{"arch": "caformer", "model": "image classifier", "dataset": "photos of arthropod specimens (BIOSCAN-5M)", "train_examples": 195000, "image_size": 40, "crop_scale_min": 1, "horizontal_flip": true, "targets": ["family"], "num_classes": 218, "norm": "rmsnorm", "norm_position": "pre", "hidden_act": "gelu", "mlp_ratio": 4, "head_dim": 32, "fused_qkv": false, "qk_norm": false, "layer_scale_init": 0.1, "parallel_block": false, "inner_norm": false, "patch_size": [2, 2], "depths": [3, 6, 3], "widths": [96, 192, 384], "kernel_size": 7, "loss": "cross_entropy", "init": "trunc_normal_002", "residual_init": "scaled_by_depth", "optimizer": "muon", "muon_scale": "match_rms_adamw", "learning_rate": 0.0026, "momentum": 0.95, "nesterov": true, "orthogonalizer": "newton_schulz_5", "adamw_lr_other_params": 0.0023, "max_grad_norm": 3.0, "l1_shrink": 0.01, "max_steps": 7500, "batch_size": 64, "epochs": 2.5, "lr_schedule": "step", "warmup_steps": 750, "weight_decay": 0.05, "adamw_weight_decay_other_params": 0.05}
Rows from block 7 of a small image classifier, named by matrix and row number. Rows with one number belong to one neuron. Each number is 500 + 50 x the weight over its row's rms, rounded and kept within 0 to 999. All counts start at 0. Numbers have three digits each. After the name is the row's rms in percent of the matrix's.
After each neuron's rows are labels from the 100 images, of 14976, where the neuron reaches its highest value: "strongest on" is what is common among them. Only what is clearly more common there than usual is listed. The data: photos of arthropod specimens (BIOSCAN-5M). In brackets: how many of the 100, against the usual share in percent.
# fc1: MLP up (model.blocks.7.mlp.fc1.weight, 768x192), inputs 48-95
# fc2: MLP down (model.blocks.7.mlp.fc2.weight, 192x768, transposed), outputs 48-95

fc1.700 034:500532580505462577501501444501551478523493517484529477492520649591452494503502499454424537500500395387473538500438448570481499500501478466465475
fc2.700 043:504500449503503377500582547457514477494503533500484510447486236561585578492496500523495477528497532522500500597510503497442653499531498424502500
strongest on: order Hemiptera (51 vs 11.3); family Aleyrodidae (28 vs 1.1)

fc1.680 101:502518416481481560535548368459533434521502520487481467389393473517551537464474503439538549499516409501502510498452426494502506378529487473543553
fc2.680 082:519481512526431502496419529480524429469403502482608458500509483504495532518518532526589509494492568474501462561590602496620555469486498525471507
strongest on: order Coleoptera (40 vs 16.8)

fc1.329 023:509506497467441500500532499506549598526499490501503500570495505503500492385491498500582499501489266526505498500544502500473508481500491502500500
fc2.329 028:530526518500526531500501588498483450533475522500530500503485480500532500500507502486468493598502714500492499506500500515501432480471409459500500
strongest on: order Hymenoptera (69 vs 20.5)

fc1.514 180:491556474495427500455483614415522580478442580532543430617577420486426500482454493398544391563498456500481499409496520550473452408488483497512431
fc2.514 165:492501520489545468500497525500462438594600488498434505486444555546506485504517491445482498462465575523496517472525510496497551573470478501470526
strongest on: order Coleoptera (47 vs 16.8)

fc1.616 126:535442476517438500551544542441494479517467525545460590445423431514422512517398486521468516513579523580552456497521501514436410551439530470483494
fc2.616 139:481495589488536471500483509497503465539522557492411515497470428502469487458602493501487534494447395500494480545480512518509435579539580495454494
strongest on: class Collembola (28 vs 1.9); order Entomobryomorpha (27 vs 1.4)

fc1.545 200:540453494592515508481513594507626513513455487471425547487557489486485453560501564614504564419545495537513472498615559553484425501451512470507557
fc2.545 183:484562480512459556498514574504408566496581513519446389409494630528498514500619590525530458491434483506496463506474519553406450494584510503447510
strongest on: order Lepidoptera (47 vs 7.3)

fc1.580 236:433469594547543516438405514518451528549519465540503474520464557445504480586576627553399588514461554521470459509511486557524522455520503494568565
fc2.580 228:497461442467543484499497458507402445534626509500481574523437488594477556479383568369473417522393495522510417509469517477513536615474558436499506
strongest on: family Limoniidae (34 vs 1.3); order Lepidoptera (25 vs 7.3)

fc1.183 176:478604465532557504435498512408443512517473496352544503538501496408583491467513463490481476520511449561523430530452510483485543600482546496395453
fc2.183 178:529417514419489430497500501488565436456533492485455514399499496527501488503481515503513527478400506545512500507480472497453408554544635481515507
strongest on: family Limoniidae (25 vs 1.3)

fc1.60 132:527503405496460460496542525476505498491519605503430523485490525470486461544502461528430693440553501492502573458586549565486496446598512352463449
fc2.60 139:457535567566502498500505542519534503488487497500496538451500502554507502497454451465501500532538740553507484425399502430527571556389418574458499
strongest on: order Hemiptera (37 vs 11.3)

fc1.683 010:523500500519550497465500500480499499500500500500500500487448512507529434500525500685499500498623472521500494500500500506500508449415500515476500
fc2.683 013:579464487471500501500500502592499500500500500500500497549500461517592500430500500501500494461501437500500494480500439501500500513543495500490500
strongest on: order Hemiptera (29 vs 11.3)

fc1.730 235:518498498539552499516513473458444502510687595557512656501465450527546470545457503643523501575539481574486447484504501644522525459582441496496447
fc2.730 248:508532507461470564497470482547553422650468500492475526502481541464535504506618507537410455525607420513504535433453456434544594598467510372495507
strongest on: order Lepidoptera (29 vs 7.3)

fc1.403 187:500539480511480596413558425534482507569509627489545498509534434451544486540465611523495465487499539511528529567465472510406488362431499366516544
fc2.403 166:496593512519602531511392458412458471487499461485443542515500512534459474500430443427459510485496516500468514450459487500531466543579549558533553
strongest on: order Diptera (60 vs 30.6)

fc1.740 207:515521488459500475513514614458437556493436626544475477505430457523477517504517485448605491533505573622481472429500543463473495523515547557500430
fc2.740 218:470577545551520549499460523516461594496652494506409509518593487511428449510564424384487618489486452499503519562516530563498364497538489499418527
strongest on: order Lepidoptera (25 vs 7.3)

fc1.467 112:539550480553444501556515537436478502536522501505498578414495504568502473479487487443580418477520531539589605562427447540508493587547489498544507
fc2.467 106:565527423455499540500574492573381469474491533506509425462541437491541528500507551458541476503537494523486485562339523502587489461508488465514509
strongest on: order Hemiptera (29 vs 11.3)

fc1.591 009:505557478500501500467548500511581500498479500502500500500500461500500492500500467500541498500529486500567500446500499404529500330498501376500501
fc2.591 008:500500500514501422500500576491495448498500500500500497498505499500644500500500294500500500500468501500500498541501500500470499499469464500502500
strongest on: class Collembola (44 vs 1.9)

fc1.230 221:476542544665506522458430492492535662495477527491473463477482466612513587506521527524514550500547557588518592539493467480535567454529509512560447
fc2.230 218:503585501487519460506408533471496521531468500484468544552502454495599508511511595452484581456523502540492489480536586607501520452470411503534496
strongest on: order Lepidoptera (33 vs 7.3)

fc1.330 029:442473463548546512701511500495499557494454505569460567500496473443501498501500473529508517500536506510495523479601454560586504496336530687515500
fc2.330 031:647504517496500434495519490499517503582579500500495498412500505421501500479501525498500496435491476500500461506363489405301550501639505455504500
strongest on: order Lepidoptera (25 vs 7.3)

fc1.331 011:500500493500500499494500500500508500474500500512500517501509500500500500500499500500491500503499500500500500498500501500491500605487493493500500
fc2.331 014:466500529438501500500526500485506500482500500500501501499509543492499500500500560500491491497500500500500516500500500500452500501504500500500500
strongest on: order Hymenoptera (44 vs 20.5)

fc1.259 185:557411425491641521535464495494520519526592498447544433533461390558491542506437495583492465511533480565404489423497505514507644482574515432536481
fc2.259 183:501510507502504519500563550483542394340424531477533542455490569473450466486433570530503573498539370486490490472523498510473490493430516605499494
strongest on: order Hymenoptera (59 vs 20.5)

fc1.100 022:558500487500727538468497345504572500598498544513492581499463447497506498483500500500589392538462508481513509500666500330493502335493530570522490
fc2.100 028:501503494493500504500505559513479506500526500531471441450507630468525485500502522500374555486587502502446492533383499475476529500451486497502500
strongest on: order Hymenoptera (44 vs 20.5)

fc1.666 218:537536555439483502474514502518480545502493508516543384525420472537529511579438429517489505451523552549485553427491529454513557525490509481580506
fc2.666 224:499502408566498530504467508473504509567550505516563446510448517494533516500497553468535605515506486500493507427637473551512503595512524426536500
strongest on: order Coleoptera (78 vs 16.8)

fc1.538 144:474513599520502459473472546455469434528488484532405428503500448478493421469451472494483590520513551586562568538583455462380459447430435498497488
fc2.538 145:569504429449503503500533491508543469485486519488572506419407532502507526497553557492668528517503520490504440471433531521605499645517573522577507
strongest on: order Lepidoptera (25 vs 7.3)

fc1.157 187:515437505490503505437403517604497612570529547485504561501584481551420498451488552582476469477433495420531539477461458461423634454472538528422480
fc2.157 187:451553562527502510500485531550480449447602535534551473510477434437482518506583526463524510510435557488503473541512500473556483603549409501603500
strongest on: order Lepidoptera (52 vs 7.3)

fc1.457 192:512589460501432497446498482492494446489468590547441574476558542578500534534477504449576510569481511548552587517486390597487494490584536471500575
fc2.457 224:552493452488567500500452479543479534493546506483441521558523405501528471496589662493414547475475505497516509478509498488557482489518574526345501
strongest on: order Lepidoptera (54 vs 7.3)

fc1.679 183:474466504497555501545506500491454591496495546542479499494531515500576489413468438528602523520408425668483557549584530484426471489618507511550451
fc2.679 198:552517495528509509496571614478473558469484508487463449502599512487506503479395568399480577494476523501549472592438565512536503562523498505485502
strongest on: order Lepidoptera (33 vs 7.3)

fc1.194 078:517527515538454456499458452453471464445469491458450566551499520543507468517505501528535533493459446452441546474551464480464492488478538548410440
fc2.194 073:498497523653500491485525517512541531515449551534510434497505482515632512547492443581471618554438484520484500523536495475542543562490401560485500
strongest on: order Diptera (61 vs 30.6)

fc1.579 143:401480645497524479438493529450459495548486515579500475565525517444485463561523426468503429497485509526489501536496499511384574446470482620518364
fc2.579 124:489458478479505414506488512473532480535434503449592470479608555520512484512514603477490516491489480523492399417523523615499614518514518521533499
strongest on: order Coleoptera (72 vs 16.8)

fc1.766 179:493542447526358504525505487502447668563452531481527569460492407529517589487505530492452429398488480565520403523453506537482476499524553454438498
fc2.766 199:505502501401494496509494537481446476470509484494519500497565422502408493489464435533486495568445501499508547558463495538493531588502468499540500
strongest on: order Hemiptera (43 vs 11.3)

fc1.412 007:500500500500500500500500500500500500500500500500500500500500500529500500500500500500500476500500289500500500500729500500500500500500500500500500
fc2.412 008:500501500500500500500500501505500500500502500500500500499500500500500500500500501499500500500500718500500563500500500500500500500500554500499500
strongest on: order Hymenoptera (52 vs 20.5)

fc1.421 019:497536510473528489413498459497524497500504442503481502441479500504500475498499451509500604497599397500500436374445512467506565318496489532499457
fc2.421 021:538481594537523558500499562486527380494500500500552504500513500502645500515498468461494489501500533500500531553537502502500481507455394409501500
strongest on: order Hemiptera (42 vs 11.3)

fc1.368 108:492484533508419489528414409403488488552493461523516610526535503560412435509453434574480551454444442549488544500547514505494478506488492544418448
fc2.368 096:536491463588450567459541455598500500345372500514491470511447422456557570500530430511430499500457496499505501521538490508573492523359412482520501
strongest on: order Diptera (64 vs 30.6)

fc1.251 006:502550472541500500479500469500542500478304500500593517500494483500500465536500481500519500499500302500500500502375492500500499500500507500500500
fc2.251 009:397500654499500500500500501432498500500500500500490499451486628500500500500500497500500499500500537500500498500500500500482505500500500500465500
strongest on: class Collembola (25 vs 1.9)

fc1.122 158:614443620326510501476525517454469551504551477496482412402514500536477575446443513479416514513473570504469488471462420459481469490531493542354471
fc2.122 144:505593385499515457500520447507371435509503525489500540566501529500502461526550547539526539512534467514503483532482537591503500558504463410579492
strongest on: order Lepidoptera (40 vs 7.3)

fc1.392 148:468587570498571470550516609546443596478484421618504496526433541472590417511530605504418519501480542514546409576445406508450480507532482485448429
fc2.392 141:517461520428513565513524420542485455541508503488564566482510516510403419519427466555461447440437464452495481478479470499413539536513513603487500
strongest on: order Hemiptera (32 vs 11.3)

fc1.728 126:531390495531492441488546493554501525532498641455525423535550485458381452538502525464510450572561547495455551438581554515514466477486458485496397
fc2.728 124:553500426577476529500468518502494518479525489504460365456481494512502499535475533495550427547517593467510499464512501528465551541379556565578499
strongest on: order Coleoptera (88 vs 16.8)

fc1.698 087:409582418439457520494509517488571449501423410529551533460554487662494400560474479531550510493464489469513488415500529495493557531506470446453557
fc2.698 095:501422479471448517502433497496472389524511500500467495522507475515474500500491556479583479533420526483486544485543482492516412484479617444594494
strongest on: class Collembola (27 vs 1.9)

fc1.451 181:454541513526493508516555536474467565529659439448518446517483550490452585454647492451478470528545475452388495508482569545461513572436521490493442
fc2.451 181:531502465573510501496489530527500540390371501445490444526502572500487544528488554441475464509385451549509478650439500535491444521377557528444497
strongest on: order Hymenoptera (65 vs 20.5)

fc1.721 018:593502500519468500500500416502605501436490508499501501500511498499500519500504478500502513575473509500491501501499471443509500529499446497502500
fc2.721 027:399537504499500370500500492371494500500510533500513542447510522523502500500518499505464488454486501500500557500491463497485528500499502504501500
strongest on: order Coleoptera (41 vs 16.8)