{
  "arch": "caformer",
  "model": "image classifier",
  "dataset": "photos of arthropod specimens (BIOSCAN-5M)",
  "train_examples": 195000,
  "image_size": 40,
  "crop_scale_min": 1,
  "horizontal_flip": true,
  "targets": ["family"],
  "num_classes": 218,
  "norm": "rmsnorm",
  "norm_position": "pre",
  "hidden_act": "gelu",
  "mlp_ratio": 4,
  "head_dim": 32,
  "fused_qkv": false,
  "qk_norm": false,
  "layer_scale_init": 0.1,
  "parallel_block": false,
  "inner_norm": false,
  "patch_size": [2, 2],
  "depths": [3, 6, 3],
  "widths": [96, 192, 384],
  "kernel_size": 7,
  "loss": "cross_entropy",
  "init": "trunc_normal_002",
  "residual_init": "scaled_by_depth",
  "optimizer": "muon",
  "muon_scale": "match_rms_adamw",
  "learning_rate": 0.0026,
  "momentum": 0.95,
  "nesterov": true,
  "orthogonalizer": "newton_schulz_5",
  "adamw_lr_other_params": 0.0023,
  "max_grad_norm": 3.0,
  "l1_shrink": 0.01,
  "max_steps": 7500,
  "batch_size": 64,
  "epochs": 2.5,
  "lr_schedule": "step",
  "warmup_steps": 750,
  "weight_decay": 0.05,
  "adamw_weight_decay_other_params": 0.05
}
Rows from block 4 of a small image classifier, named by matrix and row number. Rows with one number belong to one neuron. Each number is 128 + 32 x the weight over its row's rms, rounded and kept within 0 to 255. All counts start at 0. Numbers have three digits each. After the name is the row's rms in percent of the matrix's.
After each neuron's rows are labels from the 100 images, of 14976, where the neuron reaches its highest value: "top examples" is what is common among them. Only what is clearly more common there than usual is listed. The data: photos of arthropod specimens (BIOSCAN-5M).
# fc1: MLP up (model.blocks.4.mlp.fc1.weight, 768x192), inputs 0-191
# fc2: MLP down (model.blocks.4.mlp.fc2.weight, 192x768, transposed), outputs 0-191

fc1.602 170:157057156143134175124156138183123165138140090164128161100119084158186169119142184156183153136112171099106128129095066181141122145161113098049121125119065113125106093121120142104098161197167119176125193119090062067085119100148112159113174119176108117108102128097182108136147160171089157090145143122088150167140121126134136110093155159111105125096150149170094152129065107170105122115091128174145170143121142131119064120080130115133068156156119127128149150176131165095226120139091071185161126067146091161107163086106129092112183057146106121124124125162135140164114140122143105131
fc2.602 179:064176139125118123124128105146075129102173122138116145157180171101150063077131152201104082087058118086151111121167212157126135109171119184124128135100142148042113130153123150132190130132115119096130147169169193128135144104130101101151128134118135089130113139183129126139143112137137057117181191100130126097128097120162096128140072129161113097159089037135125072108106135111151080078145121048079086118164099145094133116153071165127146105153126192130122127122039081132117191118128116111165179161145090119140099064095120132162157123117113080118140128105114115110106146124124164132
top examples: order Hymenoptera

fc1.364 134:121053152140133078132118107136165166063071152105155124117106126123105117116056059143132153126176132093112082130132126068108088173148168137165064129145164168085158110168117142130143131128204087165127133081165150090046141175164105148136119119190139118130122098122122128128138079094086101117127111044146133092189127159128096126098148142120154167129142104147114168128103110128099131182087119093172189087210145097126195094120081163090130103140103132081116163094145153077092144117156160092140119132134128095076100089166097128111102126202137074078136133130125158153096142151165130098
fc2.364 133:142130158173132124221209162138131125118120130138128143078178166221169186121182150153149087095124134159161136096119101129124127130172128118155092149120115129131071144138164190154135124081131157077166075131140128079166063109098151161137208192128084109151111118136093128167122178195125134129148146183125130127135171140130196128131100156165139190096116086106140126138118126129153111122075093121156176129100153123104115129139211175128148163017136130106060158080118124130128074187135139119135129100124113077149126134128143160118129134146144137147137174122128141107136084082167092122
top examples: order Coleoptera

fc1.339 199:150109162144082089168121051076094069166125130111099191135155135135133123122121159138102132138118137131082095090128064132145126149158125082123201122137163160092072172118072158163123127085157098166142147159109092110097090083162099078054094131124180129070126094073124108125101162108200147151157136137113099130114155137153119106128096102066121125159058128097175117123106119113115147200159139123079210076142124087162065085115088145132102153120122141069112143066169091131128111111142132192157146077118153143143109045128129116119127171128085135103161118125145060123141135110138144112
fc2.339 189:099101079164167146128149127126181109152120128145086128091134125119131141123137140126108061123136118132160136135128074129124122134188129168095106112128120109093179129128132144127110107178164199101217080179111152122132110180115160116127187019174109138122164183199114137080137114137164118130138076163128156141082076131147096119143089119130120192144117137151146136135125144133106137115082138181080102178119135145133168174114169122126123083159094131128202129112091148123152100128128129138151045149089047130090184142127101138126120109126097185155202091189089091105064128072137147174
top examples: order Psocodea

fc1.575 112:166105188126179105128193177160085128108104127161141127152160127110119115169120150099128106136090162127111164172129129171092123109116098091190151133120136165196038077124084169131101156097127147083104102094081058076136154136126150255134170083077200122145094122133141081094100111117167105077162125116160170162118097142152155126164146131121132136091085121115128165125161137134123155107145151121067175113151146135059103123058131151103142140119149116168143159125200115128161113128124095078128151123120128128142107129178107087154168118177099119120128129086133127183059150137147095107
fc2.575 109:113113114123073144126087112129151137110147121183111136126128163151113138133120134117060133104139130174118128110081162078209127178106123164093192135133147000139173134124129070126114129160107074122132092186137161136150102120160087147121191150125094123108158139127165126170147130119137147143131123065152092111174139143081054088129118136131140085182129052127111121128129119192116138134098130129066155108127125107120120116127105126182080132103141160120132126124110131129029131174128118185132163219135124122128167175160180133129135102022128125146100106139132141128129200096121104124
top examples: order Coleoptera

fc1.137 180:129134174109132090183186117126121159135095131116132115157171157122115164076097122132149130155155132122147158123110117192115095194138132157245156158137172071070120169156141045103085185145171125140153127113089084118200136077127088147122143153171129114108116162152127155145169158176128149103125120120108135131134095120102156139122182178119124253147100083107158082095033077136153147126092097144110159135098121122143186109141100135108122171180169122150135098139149079138141148136114114099105072147077135143137138093104125107090066142104151123177136137114160166112121133080119157128
fc2.137 155:111119114131134140157141143153108097132116125098100128157141176189146140074099126115157135088128108213152106118059053147073112074224122181075128154032128169136072126130128150109144193190155143104181120176129127113129220169122125201129141128188103109141116131145118118116150136086127132130129123135142061129198088048106125105125193133089186142126124151129101139156118151165131113143122161133156128117118091103128116099122124142106165084139127115130081149142082110132119161137127147101129110112094158129117113148146150122129129091178121177183185131162159134157076177089128051129
top examples: order Hymenoptera

fc1.35 107:130130127077117119136107194128116150140169067180132126129128183121106144091114179127158122082144098071130118075103198103131144095192062103149058111108079143136206134144138116131130181146122116149112131144135094104117128098145121068155118118102152121104140126131142116101114099118114096107138118123123135187063128115140166168124226127166178125165129122193134080084078109098127112143152128166137020098156138149123197214065127103152117120197107126157138125109155144079103080142115128102128102160119135114121125113167204131108108109121117146119177116094152101060102083117111104150
fc2.35 134:131143118115175121101102086131126106109116109145103136122142160214196121130103139228185151128172137218190080150056128115128133134139131094137145168145091117061105128052088050127141133149107136122050113095128115117196129123120145134120140123165167122129148191150041132138104124107127169131113119188135094105146156130133152127144072113109084132157131066143125123133139116139102168119201138151158077187144129137143138091108133158123142133128143128108064159126042087156136197108136142123130137131091180140154117079135136125166130137161098109118071109159128132133195073113115134127
top examples: order Diptera

fc1.442 037:129131152130127129031126116128128127134130107145127128125129130128121128133125131166128128110162134000127128125128128134187128128117143118129128128122126153131128117112128128090142133155150191099154138128118128140140128131139126123142139126122128129128147105133128128255172105128077122102076156128155167133114182127137129129140154128128131138130138129131125134135124121123129128126124128128143138098131121129141127191106142147152122132121136074116128113113128128128150129076122127255176125124168127153105107128128128114117144129143128124128115096125128130128129126133123128174
fc2.442 024:188130124134127128168152128134175176128162128126151128135128138096135126126034135111133050142113128177186119137227129135121128119136128182134114136124102126123128127128129099128132174126122124128046128205200128124144128134110129160128128159127128083132133113146066128000091138206196129128151102135156130104131130127120153131121045128148093129124150129159096126128131117126129130139138153124128097138130145100131161119129105140128130146109139173126123134099114128102127093134134127000123133130128087137145184128106117128129143103133120117068143128130119129128139135127165158131
top examples: order Lepidoptera

fc1.389 227:168108065173093085111060192138052127121129128088139070128198156144101175131108140156113130073153048146146136102116069189054128114123141091109113087146183117137089126123099157159128113141110111121129084130120114109123167135212152175071144120166139122110180131145159105033113126129130090111105132190103132134194179161149096140095144130077134198109176138123092077143133114101141129114101099152126126194148187047117129099125107102138113132098107097131131144147157148130093139131104086184110096185156116131120079123142131125110129128088086160114109159093138132092150087135135087127
fc2.389 250:138129189126137132070127127139131129131131130094126136072172137138166113156147115092149098185122118133129123134163104144215135120117128082127125094134131128178157139157165085140127137115125123135129103145108102110137190075129225137138155115185123171123010119142177133139110124129102093128127133101132126183173119161116058107124078128138128165156131081124044144115125133111140195100133078077113013127137127095128172135127112140127071127135126156142097126108133098112060109198124131156140047096129107177154145227155133133132134121126140167139128079118117155057149128070124137132
top examples: order Hymenoptera

fc1.750 034:131127135129134133125132128120129098128127132126134125119128128125144138126095123079128130128127128000138131127122141127000128164099126094128128140128130126142126129129128255127129137117171137137129128128082108127134129050082124076128128126133129132128133049130128136140129129128128127124136081106133130115125127128128128128128133029127130131131135125128128130124146137134129149108128129135129116128200128128126176138119158128046119114134127128128136128130128127153144127136130094127152128122052127138182127121164125127128126144128137109129128102128207128149117127128128128129
fc2.750 029:126131076129128147118128137146128141128083125130128164129113125103129117124142140133122124117149128134133128128128162133255128118131127130140126129117139128111124127158131000128127127114056132132139128120129128130129117125110126142128137130117061125109134233135064128138128128098128133108156157152128126160110107189119111141129124104098092152124129102139094107128122149076128124167121127093129181128123126132142128000142118183128126141125167115135148128138145121141125128131128128145151127161189173128122074131108128129128127109109116115091117134128122116156204206131131102121
top examples: order Lepidoptera

fc1.107 192:172131088094132105129158064121112119100152190125113131128130104108152152041173221123121121040123196159093129058149135158121128127112134150177113122175078123109101082049174133090158110152109131125098134122109142099146149063156153127122135108074128086137117119118116139145122076123120188123140141138116103085119095116145125141118109075143064164118135164121144123141116195107177149091177142124117118120060131144137178093173097119138155126172130096117166167123067168084138128092101116044108130131128136095137116180161143201121192084114132150063129148146156140123155151146065109087
fc2.107 235:073130142136210123152107145115165072121089141111130128142144131104173084088078152145145108191167145160126117139107103132149133153133137169037144123188165138133083104129121117127125108123151100130109146094134080129136192121109112162105130181073139194123179130156080129170108119084117034134111178092130053126160120158134180118124167124152087116102102116136071100114100130144117126151123149112110098117132144154154055109113115180151105071073131117087115154128135136097123082073125127169142106157137110166067144050091124150121125152105102128144126128114130089166063078247138153114
top examples: order Hymenoptera

fc1.53 012:000128128128128128128128128128128128128128128128128128128128128128128128127128128128128128128128128128128128149128128128128128128128128128128128128128128128128128139078128128128128128128128128128128128128128128128128128128128128128128128128128128128128128128128128128128128128128128128128128128128128128128128128128128128128128128128128128128128128100128128128128128128128128128128128128128128128128128128128128128128128128131128128128128128128128128128128128128128128128128128128128128128128128128255128128128128128103128128128128128128128128128128128128128128128128128128128
fc2.53 006:255128128128126128128128128123143128128129128128128128118128179128133125124127078126130106140128126136117128128128126127125128126128128147128128128125128128128127128168116127128129128128142127128128128127126127126128128128128126128128128128127127128127128128128127128173122128128127127128129133127128127128094125128146128128127142128135139128128122120128128128128118128128128128128158144128128156128097128128128128128128104135128141134117133128156128128128128113128151128131128128128128128129128128000128131114128128128128128129131128255128128128127128109127126127128124127128
top examples: order Hemiptera

fc1.636 044:000128122127130128129132128163112128121128128090131125128129125146128154128139119128115106133136127069103126126072128155090128133127125134096128128127146176097141164129127141108132169246128170095136106125175127129125154150129127079128125131128157137079100124115127126128128115128128127103135013128128137128130096188128092128128140118166128128128128113132132113128120103133140112152079128129128128117131128128087128237128126127066128138159091000141126128173111149123128127128128142128128126103127135136128102117128146128124132154130141111118127107125149135090127125158130131147
fc2.636 037:255128176128127126077128066088128104130128154160127128072115162092169133142130130137119128134112135136128129172255080123128128101129128121189136128126114100116127127117129128128159119114128082231063130120129123176127089128129131139114104136144105118128159133125108128150182131108127164131127170136129077166142128121137139132128128135130121141132130128128228137128090128142132165118138126127137116129128135107126123000134136094196128130127152255131129128101213142114131110126128142123127137192143134127121098136132168128128133153128156132124125130125133098159141178128140096129
top examples: order Hemiptera

fc1.606 174:127113136128129117117100117127124151161128127137105096138131113134155118053149162099098078176103178132176087127066139113131202166133076119174093181141068124156121130138163112113141104121176111117134071128098158085115193130132182127140153161106125141113195120096121092116130106199101125130088094126127089120136194127157149146125144161191153088142111072183129102142117116133140098173170121120102126113167039133130070153155109153109091126164088135070130139101113118056129178126105155120148131137118202170130136086143115071126136021129104152127070115121062065141143082158112110076
fc2.606 208:181152095124159130006119115111182117119098152141127124130147120111166079172199165111128070107145147118065110110119100148162131128234126144154116165106118101127130125053074094144123229099147211083110136127095166098162144105111087120144150118151137101117142116123094116092058106113107174121152131093133169147150109117126140123132106115136105167118131110118157125156117115162090140147129145123121126134115093071128164109126095124120180103144113000144132127103043100125173152122130154140128149132135147141153124148137143096113133119097117169129148131055129144057130145084086116120
top examples: order Coleoptera

fc1.230 219:138048126127164088141129139149123121048094158064161134141144141146173207096146104096105068158129083114140153156080128121100192128158110115132107101099099095057182066118141084116118134124132151116077212093111164050177172192154068139102133101111122153134144135155119073118159133138132061127120122109200162183127138202245120129131123149149104134138156146138120194135135139129124133093131128116120143146162129154132118128143137133122140141147107152102123131192127139135128152111148100065077109135112097137118111077163134150058150128079141129127115157107086115078083149124101097139
fc2.230 192:121132128109127117135066129143154144129174135110126136146187145162157180120110139127156112111106152128131120120126103144085127139139122017185157175228150086088073127137174184128136116096130090110070149191150177133127144109093148092112117111167161138097111149130089116200116117117083143129103112183147120116096124080127153100132139141131153120131124104129133112124144122129092082128172103168141085129101118103143139134104131098135156117142123114190086130136105117145161067176126122179128176109128153051132112152084139152124128185144090121096135116246141090211180145178122232158
top examples: class Collembola

fc1.68 194:184126109141095081107135143059117198150171126106112118107123147101126128146188235124168204125122134132176084142084092113111190185134100133082132181132064130118096151130130139142116139167095141136086140136110145128073220114191085141133108087034158098135117172105107092143183164155190120136167116105154104113140136105167196066128133110139106115113145137132150125116082084138105135147156117118100163134066111164109127104094081123164084142169111124126129130131161173090132097137147144119109103129140160065130131158076195123188128126112133144126098150129086158152084076139137101130
fc2.68 186:035109110122179148117160122140171112104088149145164137191132151140106060107106153232129144140082170147148134119106126105119130086143119079153146090140117118145150151121138096125128129216127167132173123093117116107128104142126100085161113175102166147132140054116126110121140118084109168129166131126132117134075142135117178135126104131126142080093143149124086128146127140121159199174128077120129214125136130171137103161129154145140194138145119187107134133131127129195149128043138130209107125212106144183129153110150128102146142126125128150125059065240137089146124120161126124161
top examples: order Diptera

fc1.641 024:128115138128128128128128110135127128128128128172126128155128035128128114113128128128131128128128126128129128131128129128128128129141131127134145128128127128128127128139128129147113128111166119139127123129129121128119128128127130128128131128146127128170129128128128143128116128238139128128124128121128115128129118122128112128124095128126091255140146142107129128127170132129112108143127126128129126155126128000128128128127174128128128128127130126128127122123128128128133210127128128147097128137132127137128136107128128128132128128128128148119128183128131128255148136135126128128
fc2.641 018:128119095102052104126128150117131130128102128032128128135114142116238150127189057129134149128128113103128128151107131116128128124126128130036128107140128018128128060142140126128127167128128171181196128128113128128167111111128128128134128128119093102125140157130128128128088128128061127128128129141128255128069128131128129128128122127108133056127122131127089131128128128128130129110127125130128222120154126227126120122121138137128120133129126135127107128130120130183130000122128128127139123148170130128128127131129151128128140128098128128128128112135130127000125128128093127105
top examples: order Hymenoptera

fc1.50 182:136104120061092121110150121151073118112163133143127109164149165122129106124079106127165125109096112085133230127107129142095156165144058094117135077128117179085172137096147105128108129102127140087119102127144117134122122176150103143165105095153126132114071135143155149131113153142171076105164074128123108098101120110101098157168044167123109137141142100095175138129147113122174136146086127171144100093173112123136135114193119124133150098100132144061194127120152127168115176059170150087131079112087100160099180139111084169168058111176038132026077150128146145172143187149095138103
fc2.50 163:085137111128131119071055083131129143126158154091132165082129109200104107115123147122116164124092140074130123165170086137133136072109123100131129169143202091068086138097153128130165148134089220240149145166074130134114190136104175134107154152131135112141096129137207130128127136154084117128069131156129149151148074105154045100133139122111094085125137118162071121142128131124095059112170118182128204133097117126163104174111123179132121173105159147121103126107126087138128108174138127179136235155103128157124124134141164156148139112118149075142127171123103146078167103121128132120
top examples: order Hymenoptera

fc1.347 020:128128128128128128141129128128128130128128127128128123132128131128128128139121127231129136128133128110128128098128128143128128148140128125139128122128128128127128128128128143128124128128125131128128122128099136128128128128130128000130128135152142131128130128128131128129128129128128010128128128125130135128129119128128127128128124140127128128118128144130128125122128130128128099129128128128128128128124135128128088124128127114128128128128130136128128128128128128128129128000128128128138047129128119129128127135127128128127128122126128138112128128128146128132127128128138148128
fc2.347 012:128123128125073128147128128172128130093127128136128128091114110087123121128115073026088109128141112185128128255213129131127129163175128128144129124100128129095126138220127137128139128129128128125127128132255135128091182128128128134084128128128149132129118144167076128124090127128129138128169143171116128155128144140144128143128168128106128137129128048128114122128128128128127159120223115121128129133129127125128127130136105197114133128129128046122128137098147136120131077255128128128128147095105128166077130103114128138130128128128128130128090077123126130126133221150124128177
top examples: order Coleoptera

fc1.640 039:128096128129117108153121110123211056128160129128127141130162129137128127016128126128129147129128130166129110169212095085115128118128135128133104117116135081129122128129134129140120085077128132136000128132128092128128128102116128179131128111128120170083137250128128132098123152129152131128130130154135118138144159132102110128122143129123128159122128102118129142128133121151129129133152132128126148126128127140093251119127128135129128176169173130127124112119126094128120134128152110129117133118128069184128128166160149128127145128120128147132129135117116122177121174127120126078
fc2.640 037:132127109128133128128116127147130135126127167131128111103069166193133122135143105088131079115146050125103115097125148131126128118128128101117142133173132169140128129129128127128134134135109140091255128097105123135160065132128128130128161118124128137232147062128128128140089151122134127128102128128130048089078053130133133128130113118127086128129164134137101095123117135132128137087117071128132078163119128125129103129130093134104116120111160128151118174102069121092162089131137131094134128125134169109137130085015104128081118161144125118134136112125135130098120108128085111127
top examples: order Psocodea